config = dict(
    model='CTC audio transcriber',
    dataset='short read English sentences (LibriTTS-R)',
    train_examples=26041,
    gain_aug_db=10,
    n_mels=80,
    hop_length=160,
    input='log_mel',
    spec_augment=False,
    win_length=512,
    tokenizer='char',
    vocab_size=32,
    arch='conformer',
    norm='layernorm',
    activation='gelu',
    mlp_ratio=6,
    head_dim=32,
    fused_qkv=True,
    qk_norm=False,
    inner_norm=False,
    moe='top_k',
    num_experts=64,
    moe_every=2,
    expert_mlp_ratio=1,
    experts_per_token=1,
    shared_expert=False,
    subsampling=2,
    layers=14,
    width=128,
    positions='conv',
    kernel_size=15,
    residual_init='none',
    optimizer='adamw',
    lr=0.0016,
    beta1=0.95,
    beta2=0.999,
    eps=1e-06,
    grad_clip=1.0,
    ema_decay=0.999,
    steps=6000,
    batch_size=256,
    epochs=59.0,
    lr_schedule='cosine',
    final_lr_fraction=0.1,
    warmup_steps=120,
    weight_decay=0.1,
)
Rows from block 11 of a small CTC audio transcriber, named by matrix and row number. Rows with one number within an expert belong to one neuron, the router's apart. Each number is 128 + 32 x the weight over its row's rms, rounded and kept within 0 to 255. All counts start at 0. Numbers have three digits each. After the name is the row's rms in percent of the matrix's.
Before each expert's rows are labels from the 100 clips, of 14848, where the router gives the expert most weight on average: "strongest on" is what is common among them. Only what is clearly more common there than usual is listed. The data: short read English sentences (LibriTTS-R). In brackets: how many of the 100.
# router: router (model.blocks.11.mlp.router.weight, 64x128), inputs 0-127
# up: expert up (model.blocks.11.mlp.up, 64x128x128), inputs 0-127
# down: expert down (model.blocks.11.mlp.down, 64x128x128, transposed), outputs 0-127

# expert 35
strongest on: the word "about" (70)
router.35 105:164078190083158123106151141167110108177138143116157114155120134093142119109120192124146148141085120108114128077113086174179124076127158101127156140118116159123174154099160142164145103195119142067127134138098137074090105078169083109137063162098169132133160191178070127069141165102092140147106136129138113060098162103141128082147075143206164140100160108165126139141098142122164111109064
up.0 112:091141139101135222095137154136093144109107119122175122087066114129132177103158089130137136143150204120119088135156024123124192091120122121129135122163110082177119161156134135162071129132144218130192161079145120149144078107122120134153140067133176155146148172092135105085139119059103124115099130158073118143127184115104120127076135177125164110142078132128125120089160132135079141127124
down.0 112:129146086101152117170146151127112159122101121040122149119099110105151143096170092120166158168119122132115115103177109124140101147097138122119096099156199136150160140094083099113120132106151165167167054097118127198150141122129147128089102110161083050096131082100131146159087113108137143183100187088065128143132144112138133169107173163121120133192108122171046148101161158226134146097137
up.1 105:162196144128109105141106166111110085194139140173093143095132061162107087175078129146132129080084130148162109126106093115125120110094079127137151099159126123156158160150168089103188171170140195111154097074117094093154099143172159165073173152100121185120039145139125132121091116137111086134089127166143119116122153116164220098137143095050106125140101103121125098128130093153125120088112
down.1 105:117145218070150145128112112098155124057176109067073091075109200140173149108087137183123078178159124116165124161108177059065151140052124149149165090137136137135144115173130113125116142090106154136126091104126108130123155128115125084100132107145128090090141108148136108094207116106097136125157135166156121144129135112136048139143169177126127075102160154141127096076075130103130138105123

# expert 10
strongest on: the word "it" (29)
router.10 075:128134148130073108146113101069094146193138169155161122123153145129117217140122181166122173169115140129143084162137147067148113152162078100207155072150154120112130111101142159117153138147099134120130112086081149089087148130155104151135200097126098112147155117170075091145064157153048118173138105078141145109126169167139142160166175124087114136090117112077129128145092117169181083129097
up.0 105:104098119167125114189112174159074196165071141160133062146118143118101108161126170081126144106122128067146125111115117066131134037129127124101101067142122130076125095186097141132151171114132165080118131142148105135131132141185116162117138151134142118084133167145065117137149065140129120195174123156108097125134112119085159141147145106130100210111148142114164140094157143163208081098178
down.0 106:126108087104185095117122094106093125122165137152096154158200142131147097169188120104095154156117134135125106158143125143101209098122090108090086051152156099165118143109129114165132129079120158101169053113116087098146166135161083081169065147094098177104066136140160150137183117147092150188112125114156045130135143087105160148176137113121125132126105103118052149135091140162129119083125
up.1 077:112107142108152131116155100151145119147127160072142125117194122145155091131101130140102069084110165117103131137137126117159159095172142144152125144083069094135126190152104133143127135077129178099183078110104132087193204086049117072108130145122151152124121112102184137146156101145099120110157121191120162060110083161120193073147197114169079140137154108071116127152147150087182128151112
down.1 069:096152163133138100147097104139106122158136097071140122098164098138093154108098182076140075167119149153137120096132198076139139136092160074119103122162113158114059067126091101077034061091113135185151150159181116101106112164121129068132151119117127106132164181118140163129154154130129109104150154120074140152118165155093131086139064099099116081163102145176140160153159090090111108130185

# expert 18
strongest on: the word "but" (51); the word "not" (39); the word "about" (30)
router.18 130:141147131141189136076153146103156158089183124162156092064127092155073130133128189106140141130139153110117102143130108121143125082127114083169112162145159095123168150108118168099140126146110150132155188078079096130057097182131084118122098142113179176115166192106094145114093119156094103128121133127065109085125101115073144083061102192093134112066115125170166058144095113158093161148145
up.0 092:086104092155123116158167106122074132111113109153159156134072099178153209150183117140128076129136133107189099172166115109114139126140138127102185173130106125158101124123073198088137127056111152129131153127132184161128082154078125132127174128108176180100114131183120090096116166107137162058112080115087144089098155142141126094034116117166116170121074133101147100122172118132162130160146
down.0 092:090134092125135083071127090179182170087120142141148144109103172158135069217174171169149133128118110102149138173120135178133100133200118103163125142099172164120150128139146125141104079127102110126150167149084113130073116145103099157110119107080057099119178153135099152131122105171117082143163124075169147128090189174097094104105158127130113127196206177140090104144118108097136123118176
up.1 096:163118184151093155110188208125096154143099140089102154119156111105101135162094160170083181133096139094145108040085131132175148115098141115125129151157111189095148137131142133040175134117146122171138125132170084109114096159124144095193148119123094181122118145143135201131182134103129122062112156115112141121060134155194130182105129124149094158131095162113154067150131108159153146095100
down.1 092:136168086073134133110092103157124127089133118126181183142054109141134101144102160132145091157135084115155134131133166120144070093143076230085113181166113161138112183125118094126091068134147145088077118161086191126113113158163108105169130074165122086098040151154169121110146138156148178165111100109161160093117135123097099159119134067094094130148146163127112171129149132138150166144167

# expert 53
strongest on: the word "i" (40)
router.53 067:080115139140110118131139143110144131185100117128172097101096128151128088126152117157124084175118084097113070148176169156130065105154101132156205140164154172110114155119154130145080138129137113123072114096195161142096168140142093103166132123141123114152132050139154063183145113089126171139065114066140103152124174152163077111168086119124134123082103126106136169175155086143089050068158
up.0 105:124153102092137178124167142182141139104082143129082162087115080079134108106094177125156089070121157069121097133104078105117111230128153122126079141113135162183062092136114173135115072156134118133094048149127178085172166126115129128119123105114107127178102147159145149140103060143172128162166130180123091120113109116139130201163126078138134109195137173137126148132143133094151129083133
down.0 108:133107138164132086207165103123147084183151157136172078155115083123089126166081165095094181192112069150122146112098147150111122133131137140149195185149078113120179152118137145143184154125162123169147104137082085134073129142160130087182093134129141178105127051137112130119175118103110156137129101146117084104066121179137088193125138084107102099128157131129108171120144151164197129100108
up.1 117:093181098174112140059136122166154177073084118131178147161081124073122155132108156103116112070149108136164134089176133165149127113144132126084090140097112138160109104124094107124120142075105090110127125132112193122038145102108130101185128128149161152194097142124151162119140139156123135046112156134109126093106158095157105144151075086127169104132173131192110218152101096131122166146182
down.1 120:095131121120181075090151151136158113139096139145170048065183127156172136087073072116152155153159084138148132116141121134163125070161151182188102153140174103160180131133171122142125094088173140128160116079146097107144131179112129080131106110120088113138119098138123095102125118100079115153134104219100129155131121143183117200170069101100119114128136139143061165089154162148103132097090

# expert 28
strongest on: text has "very" (26)
router.28 139:079157165152115111142130133067115151100168123142110179169081085137138061163060125067122163171124140117089152098130167130142118165071139152050095093098109136133192099119120121125102188118080111136092110139147108171141145106139136071174127197165147062131152108129143090129089165092137134104097158138128180111162119097137107173129126158117118045092196132161083120149112140140153144141173
up.0 109:185105092112167100165164161132207105126117105078106089099138144107138121108168127096091156123121181163169090097091103127106155130071168124139109092094130121132153126133087147140162132086078142154104159091183123154123151235168113108116110154134189095187170125142166110100139107110066150113150078145164108130102101105070129192116129141157093106126132149062092099185135104122094107144171
down.0 113:151144088142154159062090099079171163082129122159140098094112130148101120172121191153192080175111095114117115124184161097097068141104093061139125139135102109118123173085143190118147084138124155079172089138097056199148132115065122140121118111119119081109167103156129144099148150111183111111145189186171199139183149132112123116088133104128099105162122089138127109161142157123097143129127
up.1 094:143109140155048142121112117119056139171097157044162092142129102114091185087173126145139121144145097092129162136079156142112087115147153140116109175091176087177113173131109151110137188094124115110104133161153146150109152183178167147120129135130113119163115114089080114121163147070193151086144132119127192096192125111132143124130135109208101107110162115114077057114147179134090076130145
down.1 088:154155127120128151138173121194095145145063161095090092098080112074122117082112128084143163133119127114184086170101132079081146113113198123144186170163145177124103093122164107129118178113132158162196115126206111113131108089113133065116133062138174153105123197094182188147129127136150162090084139104112140176106123154136136105116079157131133129096125143184103145135126129173083107164106

# expert 16
strongest on: the word "i" (44)
router.16 074:217161187115131093170096080154222092107082123145121120126120160083180073165091154173167160113110073152092135163193162141090069148143153157137102127116045077099122150144149155173143116089120135112146122151176115112098133139141137108154168136141142115095126079131116152118168118165168182143085159111115136153100163139114123123142112096164155047137146120145093131080127113128127104097082
up.0 085:114148124164178120121124151126134104135171105106196128135076178121124103128138127143131069198183112156079133147133125124152173151174124170148070190160122128076138087083119158161145097128157147120095064117138102116112108150147103109102074126173091164091139118130127134106110107089081178139115184148177151148182090153066113126052168073073167152154123116101077119142156175098140108082098
down.0 089:174080112109131101187112155098110095096123089117156143118117109096113164131125145091177111121113091136118102107089144084092165113135193115103141156118162177123099096172062121131157152158134148110080172109142059062145135140157114143094124165079083207112153147092117137110140115161088150072143190103096143139222133093169114087138099126145097140088105171163076131103114127200111135088118
up.1 084:093147171156143150074145105213093158152164134179137111092162115132145147186145137128021138102151076151117138160105113105116120111162095101170094153115176121121080096116176120097130130114137134169126204127113169129152152101089131146128049111134141177136120138098097140050147038115112152125117139121167147098139146130072183183116099156149110114138081191102083129147145122143146131131146
down.1 086:152132092118145123047138148153153164067077119113131110135164125107091172196165183092127140089136125174169121113160174127087148149169102121160099078080097139145109105093188137105124162120121148081138174045141049131174119131128146196112114171167165132148087119130109161104124129104153111091122118111175126079147086128109136132077180135161129091133126170126053111166173097128149127130170

# expert 55
strongest on: the word "mr" (49); the word "mrs" (25)
router.55 136:098123093141158124165124058076146118119094140135130140148161126149061112158088092134172149176169129170151146113177137118126104186076129091176071218083183115129118109100160111082133088148183141076132094130132145136177108128173143094082139162166107085139158129155122116154165145176122105105100055083159139188107146120124095138099133167086082089107135123091098137145134151190106142130171
up.0 093:066159171102121158176145130166112094143073163116132076141082121177136149069097135151111075135156184175087121092142153065145144106095139063136087165143133187143134147094130127151182145077149125131134124056113132124107143161092150096140173114202128145113114114145091142140204131078139138109113096141170116142152111112189152160047149119083157110121102123143180126109153087091108083151141
down.0 089:117163150105129181140119129171138156130138141128126177145124146131132147159126166143101153130098145163114072144158123086098092160026164114075161116081124120124134098081152139195114125181137130094072104119153144079083088118100081116170103090142180169089072104152101157104196130157088153089124175092070125170066121125168083128127119115202153109090157098141125086171159146121130115089144
up.1 101:155050053115127093102159107158147147146154104111124177151133131074099137104175117090088088082177184120110146145137138102186114126137124123163175053116130129138179107125139113107121197091082162136082146116153145101123137123150107109117106107112102155159144115157154149170122151106078097157179088159212142161172122124070115115148106106100101135100191116084111136195153084124055096143129
down.1 101:157135130151098121145144118110162131151149154163064121057175136166087091114099134111129130105123130099100110091133099110138043134095084151115080142120091163058157169094152112167182085105060104140100119122160099144091136153133143115110108159127135140166090132140161145174099153197100099124108192192163170061082134207086143142132169107144136110167125121096140145185112087132171131164098

# expert 32
strongest on: the word "you" (39)
router.32 068:138161111118099131116159076143139161109063124146139112147097119088123199132130212184167096109125118094191129166131148163123049152125105070130146063150091113128128149124199121158132105105153101146118066131131096099161144129081156129118082160139128181121132140169116153106094145117149133078065079143076135129120146099111081165125149105111166066183093120107117151129070078181127095091111
up.0 090:057089113138108120157178138145109104103100054112116124111150148144168122123195120100148162110110119137147122188141052164149118125118153127116127183174168070119122132134140113086140111154110136096131156117116118142124133094080173095126110139075111131134203147137155155075090123073158136114132152139151105154165167163093197152071066160126155053181153172102088121117139110063081092174139
down.0 083:158110141148210146128077135156152092115115096138107107128113157122148149066147130146122086093149129089149122108122066110147083081086085106096150147162135186099134094098162199098127106149136107143132117172107148194106170127161152100095105116209145119124088159115066127189072171097134182168113188154132144096120140132076157063140167104118173141136132081179080149129155152137128139106174
up.1 103:101125071149116064152129144137120101138124115142085115154159095088090161132149109107124139127115113154126116178119209129129116120115138173087078103132175151109142169132104014176151144120108097182110115170110120124061078131192066195127098163170126105090101161129195146117119131145140120145154143119137140106156166086104133090202138117097134146089114131166122165147120175183163071117169
down.1 111:093085198164120158112104143169087117178170126138098142148130190173139142162132154160040130101113089123093160086143136105061106084171167146125121127180125108125157107115140088179173172167090147155064200098145120090129103143115112145173087173141119107150114157152112171183104098144144123130144131113161133079133156152086163107137137123083102176127116090115118099191135114089142181133068

# expert 43
strongest on: the word "have" (41); the word "had" (39); the word "i" (38)
router.43 095:099087154127182091160062123163146104133115171160110094136138166118134151118172153131086173124106165156171155156114083067140064127165069229119094104116158120179068111153143139149157114070130120108174142101110131081102182123152090169180107147171119133160141107131118150154119117130134094108138151143173156103181120100165191099139133098092068084149097136099132128150099148095093150168084
up.0 090:170114134147172125127119142115152130148122106150116131118123156102130110142108203107076104149070158107109147174131082089138105102131141193077119112112084152156091107167139160105138070104102155159163182133048107149144107166144169153114145111146188130157123091115186140163145158109130096129108166181129188097159091139116223137112143119129093131079138100018068114125159115153082148137133
down.0 097:190063116163120181103104157156117131180163100089105160112129092057092120160145116150109156089145123090172157176131122149152120151170095103119116178134080184096168157123090101110117123154121153089161091050153096108133142097153202157139071165089142148144135119100046142096134149130115101171163096096166153129161097140147076142128084090144106161089182151158121146130161116170086152153114
up.1 102:143120038138141139135087119131136117113086128148143193165177118148145077116134149034116059148133062061125109144208119143111116148161099151166116071151160088068101098140147164171169160110070099152133115143109144159123161131114115137109172117102149125114134144110135103106149136091132132125194108144129151154171123146170141187113174089133137107094124115156044126122191085138151119155170
down.1 096:165072173118060087149133178141137143138122124197115093121134153141102088187191115156100127158135100128146169082105104141081142048108138103122097128116119111128156140166094156132155108123169136159144165082044092100169153098144131155175151168133127177162149160232092119139195124124146118132139069114151090164073146125171112108113108097138130126100069166162121172140146101134110144120145

# expert 39
strongest on: the word "she" (52)
router.39 124:072073138090130144199125117108121121103179121140099175142117101098143179149147127125113179042126105123164161147127091136117147205179134085139146170093097091132071072064107115169120121196089119169089085133174142109100146129100068177124109152157102133158105107090157149167174113112096137137099174105118099121149152109062097150135124112131156135094160139146167135094172129151076093153165
up.0 112:082161166177090103054128156104137122122122095155114133146144068165160091085106072059116132130141116094091110099139119173088165117099133099142105102091146110134165131161126133150126222127137151139103109165025159178122172116200134088069143103183120104126124117120147095141080141099113164147069143167099117141098181093135131111160109153161144098100137159141114157135090181108190121117140
down.0 122:098058108139115112100068147108151085130161129117156106117209109123154179130145104093119130121091110165115116077096229113059103130114104121138120125110098103194139190135157081099095117118122185134106133128096170153152175133216127157200161146185134106110133141126151118153133103128101168122115105116095078125095155107103127110136109139112135172127111192090158140149092189128186149167146
up.1 099:137129104114159159091100102114136085173127098121161145152154160155133124090130138153115111176199118115115102135111149178125096148146213085190111178164114170155147180130141086101149101126129083091111095119036195125167071105139138113143123132157150091150120145083091049112054109189106132119111151096176191141119121148140147072152111106177128145103103160145157117109109091113178099139136
down.1 094:089121126110107085165133116114176125101141156142104112032113177090161081186104039119122128086115136114125113136168136162157205147080144117100166080133117132149163118141149164105117099089121113107085136074077089181086113128150109072116226113142165143158144113092151116142111136130070137123148111104121135110106157104133125137158200113158169128131155175148097141183106144151167111148189

# expert 52
strongest on: the word "said" (47)
router.52 123:130100166158177157111116078107120119117203099086123148133121108143169176126161179061154134094147145189110120192119129115102091131159109152158143123142159113111129053135126148179146150085122140094134133212152080100089155089154134178154184147085141105056080165106121168120084092121124101055153152099076129140176126149102104170097094144104089110146164155162109134088149140079142129137139
up.0 104:149141103163171083154167196105189133157122114111136094107132170103090181144152062122138136070209199118127148082087105117089125100133145153122119119075099118112151157173060149130138138107113124133133151133108130155128136133159142109116138126155177126073112158103069156116140117175057081156160136153136090095166153141135154106124094154138167159169056156086063110133120191161124158068123
down.0 106:095112189174135120163163123161113131130205124120127115114091103120111112166167108135065124126147151069135115086168130098101148138075119128152180113109117144146108126060165131108127152099091223175148040122129180135094123163141128101131171119198161085109105109151090150120138124113091123124136160090139171119086117081121077165092127157098126149116195119115116200134140167114098119083194
up.1 101:170135095151105104148183111109185100085133128119111187152170103099119105139117114089107131108126208141150089098153108112167089131090105090163196089134175111152109089112137052212114060130095175095160154139097131126100085187144063099139126155138136106156180198143111129163118149175116131121130121156122141095090151142148105094065160137153167134116156124136111127140134062136088086164116
down.1 099:120137096128085155215114124177115139153137108123064156127134145100139114110189112157094116106145122147151120116150147072102191160105064077109139092131094161124116097164147111092098115117112194171037124077145192054166097093139155125144172122136117101114115133112103170130133094111072090081190140106149136167154124110143092167154114111105103119118103143176175117110170138169071080115135

# expert 23
strongest on: the word "and" (63); the word "in" (30)
router.23 131:157136124136059164131144189123177139111115086051136125106143152114100160092180117104132094153157147085141117099137111138113115074116135077124159082097157142164086126153070147130089119101128195168118188148167138183050090133157115124098150116120194083128158155164108098117114114136143070122110124155086210169131139123179138170100112084117105140136145136122205153155139090098114102078095
up.0 100:081104120169150174142129120133113089097125103184177126146145139125105126129133157184142111143129167083106106111152087154149146150091154092124087133101124096143216157092153106153166149132140092137123101187093079174136091138121207162122103179079200117119144144127181113099166077107142128098159108164118137142056108136092194079067135170131148136108167117122052135149186128127157094134095
down.0 097:137113184112040104144140121118079078174149130136151086133191134147122056187083160113114185145119085095142131147138128109133121123144108106152119127131152137110170056109162105125168155140159083131127139173160117045147134093134155091131154149117051145151115122122140142121072143189113175143137091092134092107054109057073082129183105111122096145143147159118138145139085170133132145142077
up.1 105:176093140166118151141176081125116161132137095178119202193108169116116110164132093140085131166130133117159123158107124079076159170080177111096180120129124133141162064229100133144162131131122165154103063115091149151113148130143198134110158151164153158170124092085111116155089153122167088158129108063137147163078165155119103120123112127146134088140101169091105140088093151148078071129116
down.1 101:165141139105149137080144112133165185169103092089133120106113129114149097112130140142162076191071115116155173141203153095116126122142110072146103108148130156081125174060117145100153088161157133077143089156181110103141142117076073064149154105112158140105188101122073106134141114109081141173088117163183100159144149163162121142148175146143115171181112138170122111057158121118144125072188

# expert 15
strongest on: the word "to" (52); the word "that" (27)
router.15 102:076115118121105120124124106196146060181151168166169131109115139117135103076154136126112078125154121173136136116151108162199114156172130146097097193101114179123120095153092131161094143149073142109145098083060101106150154108039164138142107173111150088125130149068154152084137109125136147166172106163128175160137152153089111079143094110108076175136104121113105145087173178095124136189080
up.0 111:182124157058174191162165150157109153109142097080143111084131166119111145151128159115106122181135132154136127123179186114066111109084131082113128170101159111140123064147101136189126134232088166110145098159124104111147093177125089158109143075171145135071141119161125126100109086117177107109167145105097104081095132144122054169166160123143203119127151119106078138119146155113140142100139
down.0 117:127180140063167095120100183122117152133184113078142212127092134159116132082153105158156133175105113090131128084174179169114144073115112122113151147121149158107169150135096109152166151114159125086123078175147109103091109116098087180107124037165121133124187089071126095165095116077127127125116156128191175140097116103138129130184080077102119126151093104146111117138134203133138114119177
up.1 123:164160115186105101100152146147098132147102125099129114186080206112085089149107150108122108181081146135118150137217126137157181138141081120118122119157143110148179149111122117131114102122127133148140118127089139157128095102100107132146116151094142133073134153141079089133080137086202086144087128133146173126098145121107149137153123157225113134119134111153113097249104105151084037123103
down.1 130:137143121144102160156111160089166132130129134152139124136160146082147122109142092104189208159157113093111113158181124124152153161159063073149153171111115077117174133152153119158101141146116086169172156131171139193063124099118111133161104115159050132113141164102137070181140135097135120141115143151150120117127103066101121173104128167128141027120138112103071086130163104145079067088178

# expert 40
strongest on: the word "not" (30); the word "me" (25)
router.40 133:140138094123079141139114206141162085159148084119142119087119148127178132090142138132081088071142109151144134083089139141117065133117145165066137131107134153165132153178082084178110094119178188115158119081129116140196122145151148099089139160062186090177138095127085106162152106069171146098113117147060148128120164120102135152051114170142108156139121082093136156117119186111161130102095
up.0 105:111130143191123088102162145167119106099143125110149106144191181127117140123096161102129087134107180099107169188154182098163110157138103117154138180114133094117142053112148126115107100163063128095171135120152135106116208156098052088148087107121154124176112164172129168111114125197130150184137131183117150128152108162133081173109031142084140126132133120106120112161063151115129174141130
down.0 102:135149080089111182082172182096097149142141123097065191179116161099086179105101128137189172138110202149099104082118142128130153156140139095145117177151101082119146119119147126147114151098115136113144123066123186132142083165134111186096127105144078103098145176107126132171095183101081151134104093146114104089085162163143152179092187193142118085074121097120121113098135138164086098135160
up.1 107:100102140118142174134126081071083121133126130144153159101057036164122172079142112098110105134137111152139144142109102128138120113180099164170134184126052173087103161102093136094084168154064140105173113133168125163102117097118129069169150150116171113120125182096123077060157144168142153097180139139141193165143118142084103163123159123091127129125091105092146107161094131107105094173075
down.1 110:135082154072187098120098123096160127140137150160164059099115092173169132124141115208109103162177179172116104171118166156107098109161108150122146082098160101131098162111154126131093140144187112127144131112176111119161136189084098100092131196148106092033116112148153132103133057107144110110126115148080099185116154166160085126177136152131081085145112124129115168144155091090163119095095

# expert 25
strongest on: the word "was" (32); the word "of" (30)
router.25 106:093059158140175111135153108145065103072122165080103123083086123113145101152179091132089168113122114160121067162162093080092172141157179146131158194085109117090157147130099127074132102123193132120178112191152120119177141135129167137092139151139107097086071096176160177124186092069126142103160112110144127145076099164133093174109142191148132111093125149157145151117163122151146122152143
up.0 097:145099102175149147122167143113102109076124155068127103081091086121106150106142118115153180183174129127178130115108111109157122124100169165043097173100151139115100183126159048161107107094176148104162171154130118121107127136187076172071148113168096095115115066115125139157125116108136141114125154103162203109091124111127158142141070144131140130059112113169108141178115213157135098138157
down.0 091:164112166106048097091114090155136130092159170176114171151125128184057162128112133150115115142154110147156133116118164150169158115123106160079173136098111154137076132093136083160113105107131092211097115093177113143102168128094142151164086072133137130132181137178090196095068123115131136103093098118181123136067128122176150176090164116162107150102106137067106081126127161153181114093137
up.1 111:108076140098111150166195076108156087153118142184186079108105098139133106142122163117142107090123172127119095102137131074097147162132139112155098223092115129136096109162127085124156101098150126147184078133013127120154170128140156070158144158201159136151113104156117127086135158128123138106150078120097111105115171095136134114067112146072107106140183126178124174116138111128123173178139
down.1 111:104142099063161154166093171131133080088068167130079143099135060136162150074106155145138141169141148133159107102110092152176121168123115133098083124149148081182157096130093135128130155164130104191078134161142144127022108085109137123105125148155081068135172137104123115157099103165149088157164115081110159171102141186165094133173147139166166156177126158170129131093142131059125129128133

# expert 8
strongest on: the word "don't" (36); the word "now" (34); the word "not" (34); the word "know" (31)
router.8 113:109114091144168145105123066153143099146086093125111118106106143134160125126182105086155069057172184092090079151106117136130201079135151059192130173107154086161152174125176135130088123136127159104170127075174128103152113124114089104075134140162138125163178184152141174147136150112101144156106089127100107148150118157098162090090159169135118098148115112192140183105134128142052167150120
up.0 100:145144121151143105076132132090163169076121089190087136142116127111111102108185183136126128155137157088161085105181127158184109100068095130168077110128175117183100107153138160124093093111122151123078121117128064157168085144071112107107100162106088114104206101169106089121179123171182151091121178185110147100136106142099112084103125125117104145066105115111090123128123140189090097086099
down.0 098:106156075083138100135128151079143149115145077152137182087126125145144165135188117165166184137089137055180103132156107201147133143116133116186098114126147070130084146076106125105140114101110134127158169063150151159069141083147083145135072137141127195127140156157074146170136139136111104204095114101125139083090178122162104114143131122091189093123117148076114121173171119154086168134146
up.1 094:163141132084125104154111167162184170177107142137135104079098160107142125176113199162119105154192168107137132107167123081072147107121078095148090119130099105072113140139078156143144114152112123131135201128115083165059118188150063149164130114130139173168091131111120111115154117209118108135174175131127131083158120118133127112156098062100110106151095117116152129132100143140199095106044
down.1 096:135172108163132217127107127116054116127114178097117162147138144140051113119141099088081099182145102110150070159105126101183150159146141077112074122162136173115154136116079164072111122101134066148112119110072163098148122102125148112155158099127140150137119166163137190146123111136168126177099075143083145119194192187148113168115171119140125124083129167106171144107182122159124082111139