Rows from block 9 of a small CTC audio transcriber, named by matrix and row number. Rows with one number within an expert belong to one neuron, the router's apart. Each number is 500 + 50 x the weight over its row's rms, rounded and kept within 0 to 999. All counts start at 0. Numbers have three digits each. After the name is the row's rms in percent of the matrix's.
Before each expert's rows are labels from the 100 clips, of 14848, where the router gives the expert most weight on average: "top examples" is what is common among them. Only what is clearly more common there than usual is listed. The data: short read English sentences (LibriTTS-R). In brackets: how many of the 100.
# router: router (model.blocks.9.mlp.router.weight, 64x128), inputs 0-127
# up: expert up (model.blocks.9.mlp.up, 64x128x128), inputs 0-127
# down: expert down (model.blocks.9.mlp.down, 64x128x128, transposed), outputs 0-127

# expert 55
top examples: the word "of" (26)
router.55 130:451552502470496513471564489413470591520532371494516540541560463471553529533460578506480588475491530468513483464472537530560430546534448524418492536513467434522545498429510490403526498482402447457564469563518490517544503590424535480566466478444485458487436440508443509536579600447573503405444536516472534457571412440500447554483402514491600603468517512532500527525516503575482588605477
up.0 091:524453434483491445543418530467529498489474488488483508473465592527619496586488471448370544415533511529453427639503526498493546433553461488573451484477456446538643491482478470547545557391451457569623508491486470473511511461528500442425481395504506506495545483468579484441502456380464570480543474489484437532538429499533470519507525525488526470478620514501536454513522523575468550507445
down.0 087:493444509372470481434539473466440582585508559442513452527482633497468533552598538572486495491489473495536471535481518401428516552502561468453416514543482518604424456540482432453505541504531594461443485523439419447540538479493574440529503542552467520491477398572535552521453464593528525523480565486402492500477500423490498514436567415513611511460486510476539571528537472503557584460512
up.1 103:427411552349473440558410491591510468548486484484497544519476568548623596453474318497404528458547498520496436476546533450485514468604487495483541500446441493540542529531413465483494538455464503522613556485457506491487534584502537487481549462524509586463535565514524467418476541542456461463458475521564510555525444468479431483526423515428555501555516563508504480494530501499434549465473
down.1 102:476522473465479575428543398512554566530502482531468570591523597535485498505557509485418469545530547529369400457419450413433600468473536469440471473432429523540428546477444525526625539511537511537462485467516445461508445568436562476519526434557530486464431487456538542483442474527528513491471565527470487520430459463470488391403561484448537464573566523449572586549490498479478495485524

# expert 8
top examples: the word "to" (39)
router.8 087:411465451468580520568485461545525596540520510439487528490530435469560461446530469509513433456539453432450519512453537557485439472571495585476483516523554520417487484532398425477409512537437541587485451422435479470493460454469508560481584552496512536494556588498513613595505505463587472537598449524495554520484503544503514512520402472537471532482476479481568637462536507453489578434387
up.0 104:484464405502497556426552430463461511457549420536514510509542497498561506441552496529539444546537581444437512476535478509559571472567569515555446559449414562470539422563526385600492499526452484526528481465478515441479483553552572526592537480538583501490499490470429525555481474524492509455504543513555627530531430516512615561492532526493535517387507499502538544403560446552414492620451
down.0 102:555541494583458537623563507488526505513445495522525543498576444501466437526582508508501510509450461390564493474484482569611493580533514505580559419449506416560595510511529473521421495530552489508448503447470471406502537525592550469472496473450420443488393514534472524450586475586545410435469569513466541474445473502452449492531520451524448434489490432486557499623542465481430457423501
up.1 098:492514453441557548576475484417490515639474490512459579506509474477493487545498531485502483435442546510492390511513463424494453651567480543454470505585410434487418527500487508455503386562478517509464515526527496466545544446517472479605469501456513511497513473515572489570500504450582530588495489515553480437407399541540474501563582466531479413400548548567498445510430435515442428530538
down.1 099:504425605463530418591494475512515490457505438522467534483542551505521432493460517442466441566434477633505576511440486620463520547475529450495500562472429428551412467446458532461485480496454543641515517513477483563455539491498505538429439580483465478462557465419596525423510549487527507506459413530561460420422502468518567535404485504520547475555492553549448578488473501483515476590429

# expert 29
top examples: the word "said" (49); the word "he" (42); the word "she" (25)
router.29 085:488406521471513488548477522546502539547430498478584510544437578478597483493507649484532491561508478457451428577521474551564442410507475478519462401573569541564410442501572571527504508503545410505525502555516519465459492376502553478506599426432487533502440457482536499531424488452521482495529569469506487542485511435567510506506490422465406498598545542420573438499452515419448477466477
up.0 109:531460551437381469616493441540422440463532498476531516516489592418496544435452500555535462531505503509467440543449614436494449472534482515438458423470543524547499455541514493525622479426545439464520455481500393556578486523513430537462541466437437493485509359517514497539438533460470500499427499369499476504547594454517548510569542472541490598570446526446508501582511505494527474465516
down.0 115:446479451559473478543565505481505488391550589542497558531485510550511488454542524469506515470529421551467486561500437536495430581379476527495451412536544534460477411538561452459489466464569513489542533626544516481458422483498514625514466495530496491490436486429497592562419500415472587456527494443428525474504535523512510486545464478615400609478485540548521475419483611472443488489538
up.1 092:498525512428454532506496479481568499487556494523430447493464562482573583508445465451439529460508554558515500579521488409524422528481468430410559508522522621552499578570436418536489575446515472518485467453537500531411552538529539508431537515518459531473541557506523512381547527424438458449451492472501562534439552506447483626544553438570519584565516467563612615538520468501526560511483
down.1 087:466462485566433447577470454582457446523461512485546551534534510617471460465492509427448477471586463453564524553516440546496518485495497440553476541536498525456611570513517508458538595502434491617471462557518439474435462546511489440466564478435482504404565523472450500517499494538559608449491425531495603425590506471520547413438472461557534568567543459522494532525574460550387524488557

# expert 53
top examples: text has "poor" (29)
router.53 099:447438604437530507558541353646541491533498488563539463520472475548488439564483602464590462537561543425538597434502514498423413508525583457435524561514466528466515530487475597442517512469480501508450465477491520470474573513438446549423540459484514419461409483497452516538454554493548531483589534476389457458511455503488586504515506493479438497493501486507491593538501488512573577458560
up.0 108:476449454434543430547567539438438583578568462492540514469556499550458506479514585549487484523543457445476524411485466508553496496457462563486422594448504517491393462550560550518473446429473508560439494427538512502412487529578545481497422555538515502618462474503458575426532584520645495483557500554593522476480423576476461503529502511474582494470514471459469524489534498585568421549437
down.0 112:505418446558405478491492508444496501485546465510492495488466467524479597473476473488613595525511475504482502471431531611627480451505486539447513476515477506491488464520498572506495499506516436444441483491515542457509564482452437493504531480513491451568515525521405553465535504495511546459491517388572426376466476530503584564544506520567452507583484423475426552471526302626554522539538
up.1 107:402492534476505607387503468589421450498457588549440556518454460494555471379520534496538567472512613469549555545511549521548524552466484440517452519503455477502517465541466470511485510526583574422395440435538485500480487465524458482435634476517496508485473551407489479626509572469483473525489490527418515510571488413489533380472486398551513511546504467530501510438470477464510578508505
down.1 115:458513510511534530546437447490544361387609549581486426547480578532457502371467530500492438605509539502574513437527451488515511469533509452484453447500568580394564507471530513571572538560473534451524505444465475464461435504525469550535510415503510468510472561459450502544498529507469508507437428563499538529491588414455514462427503556498506426435603439567528492448481565415485483473535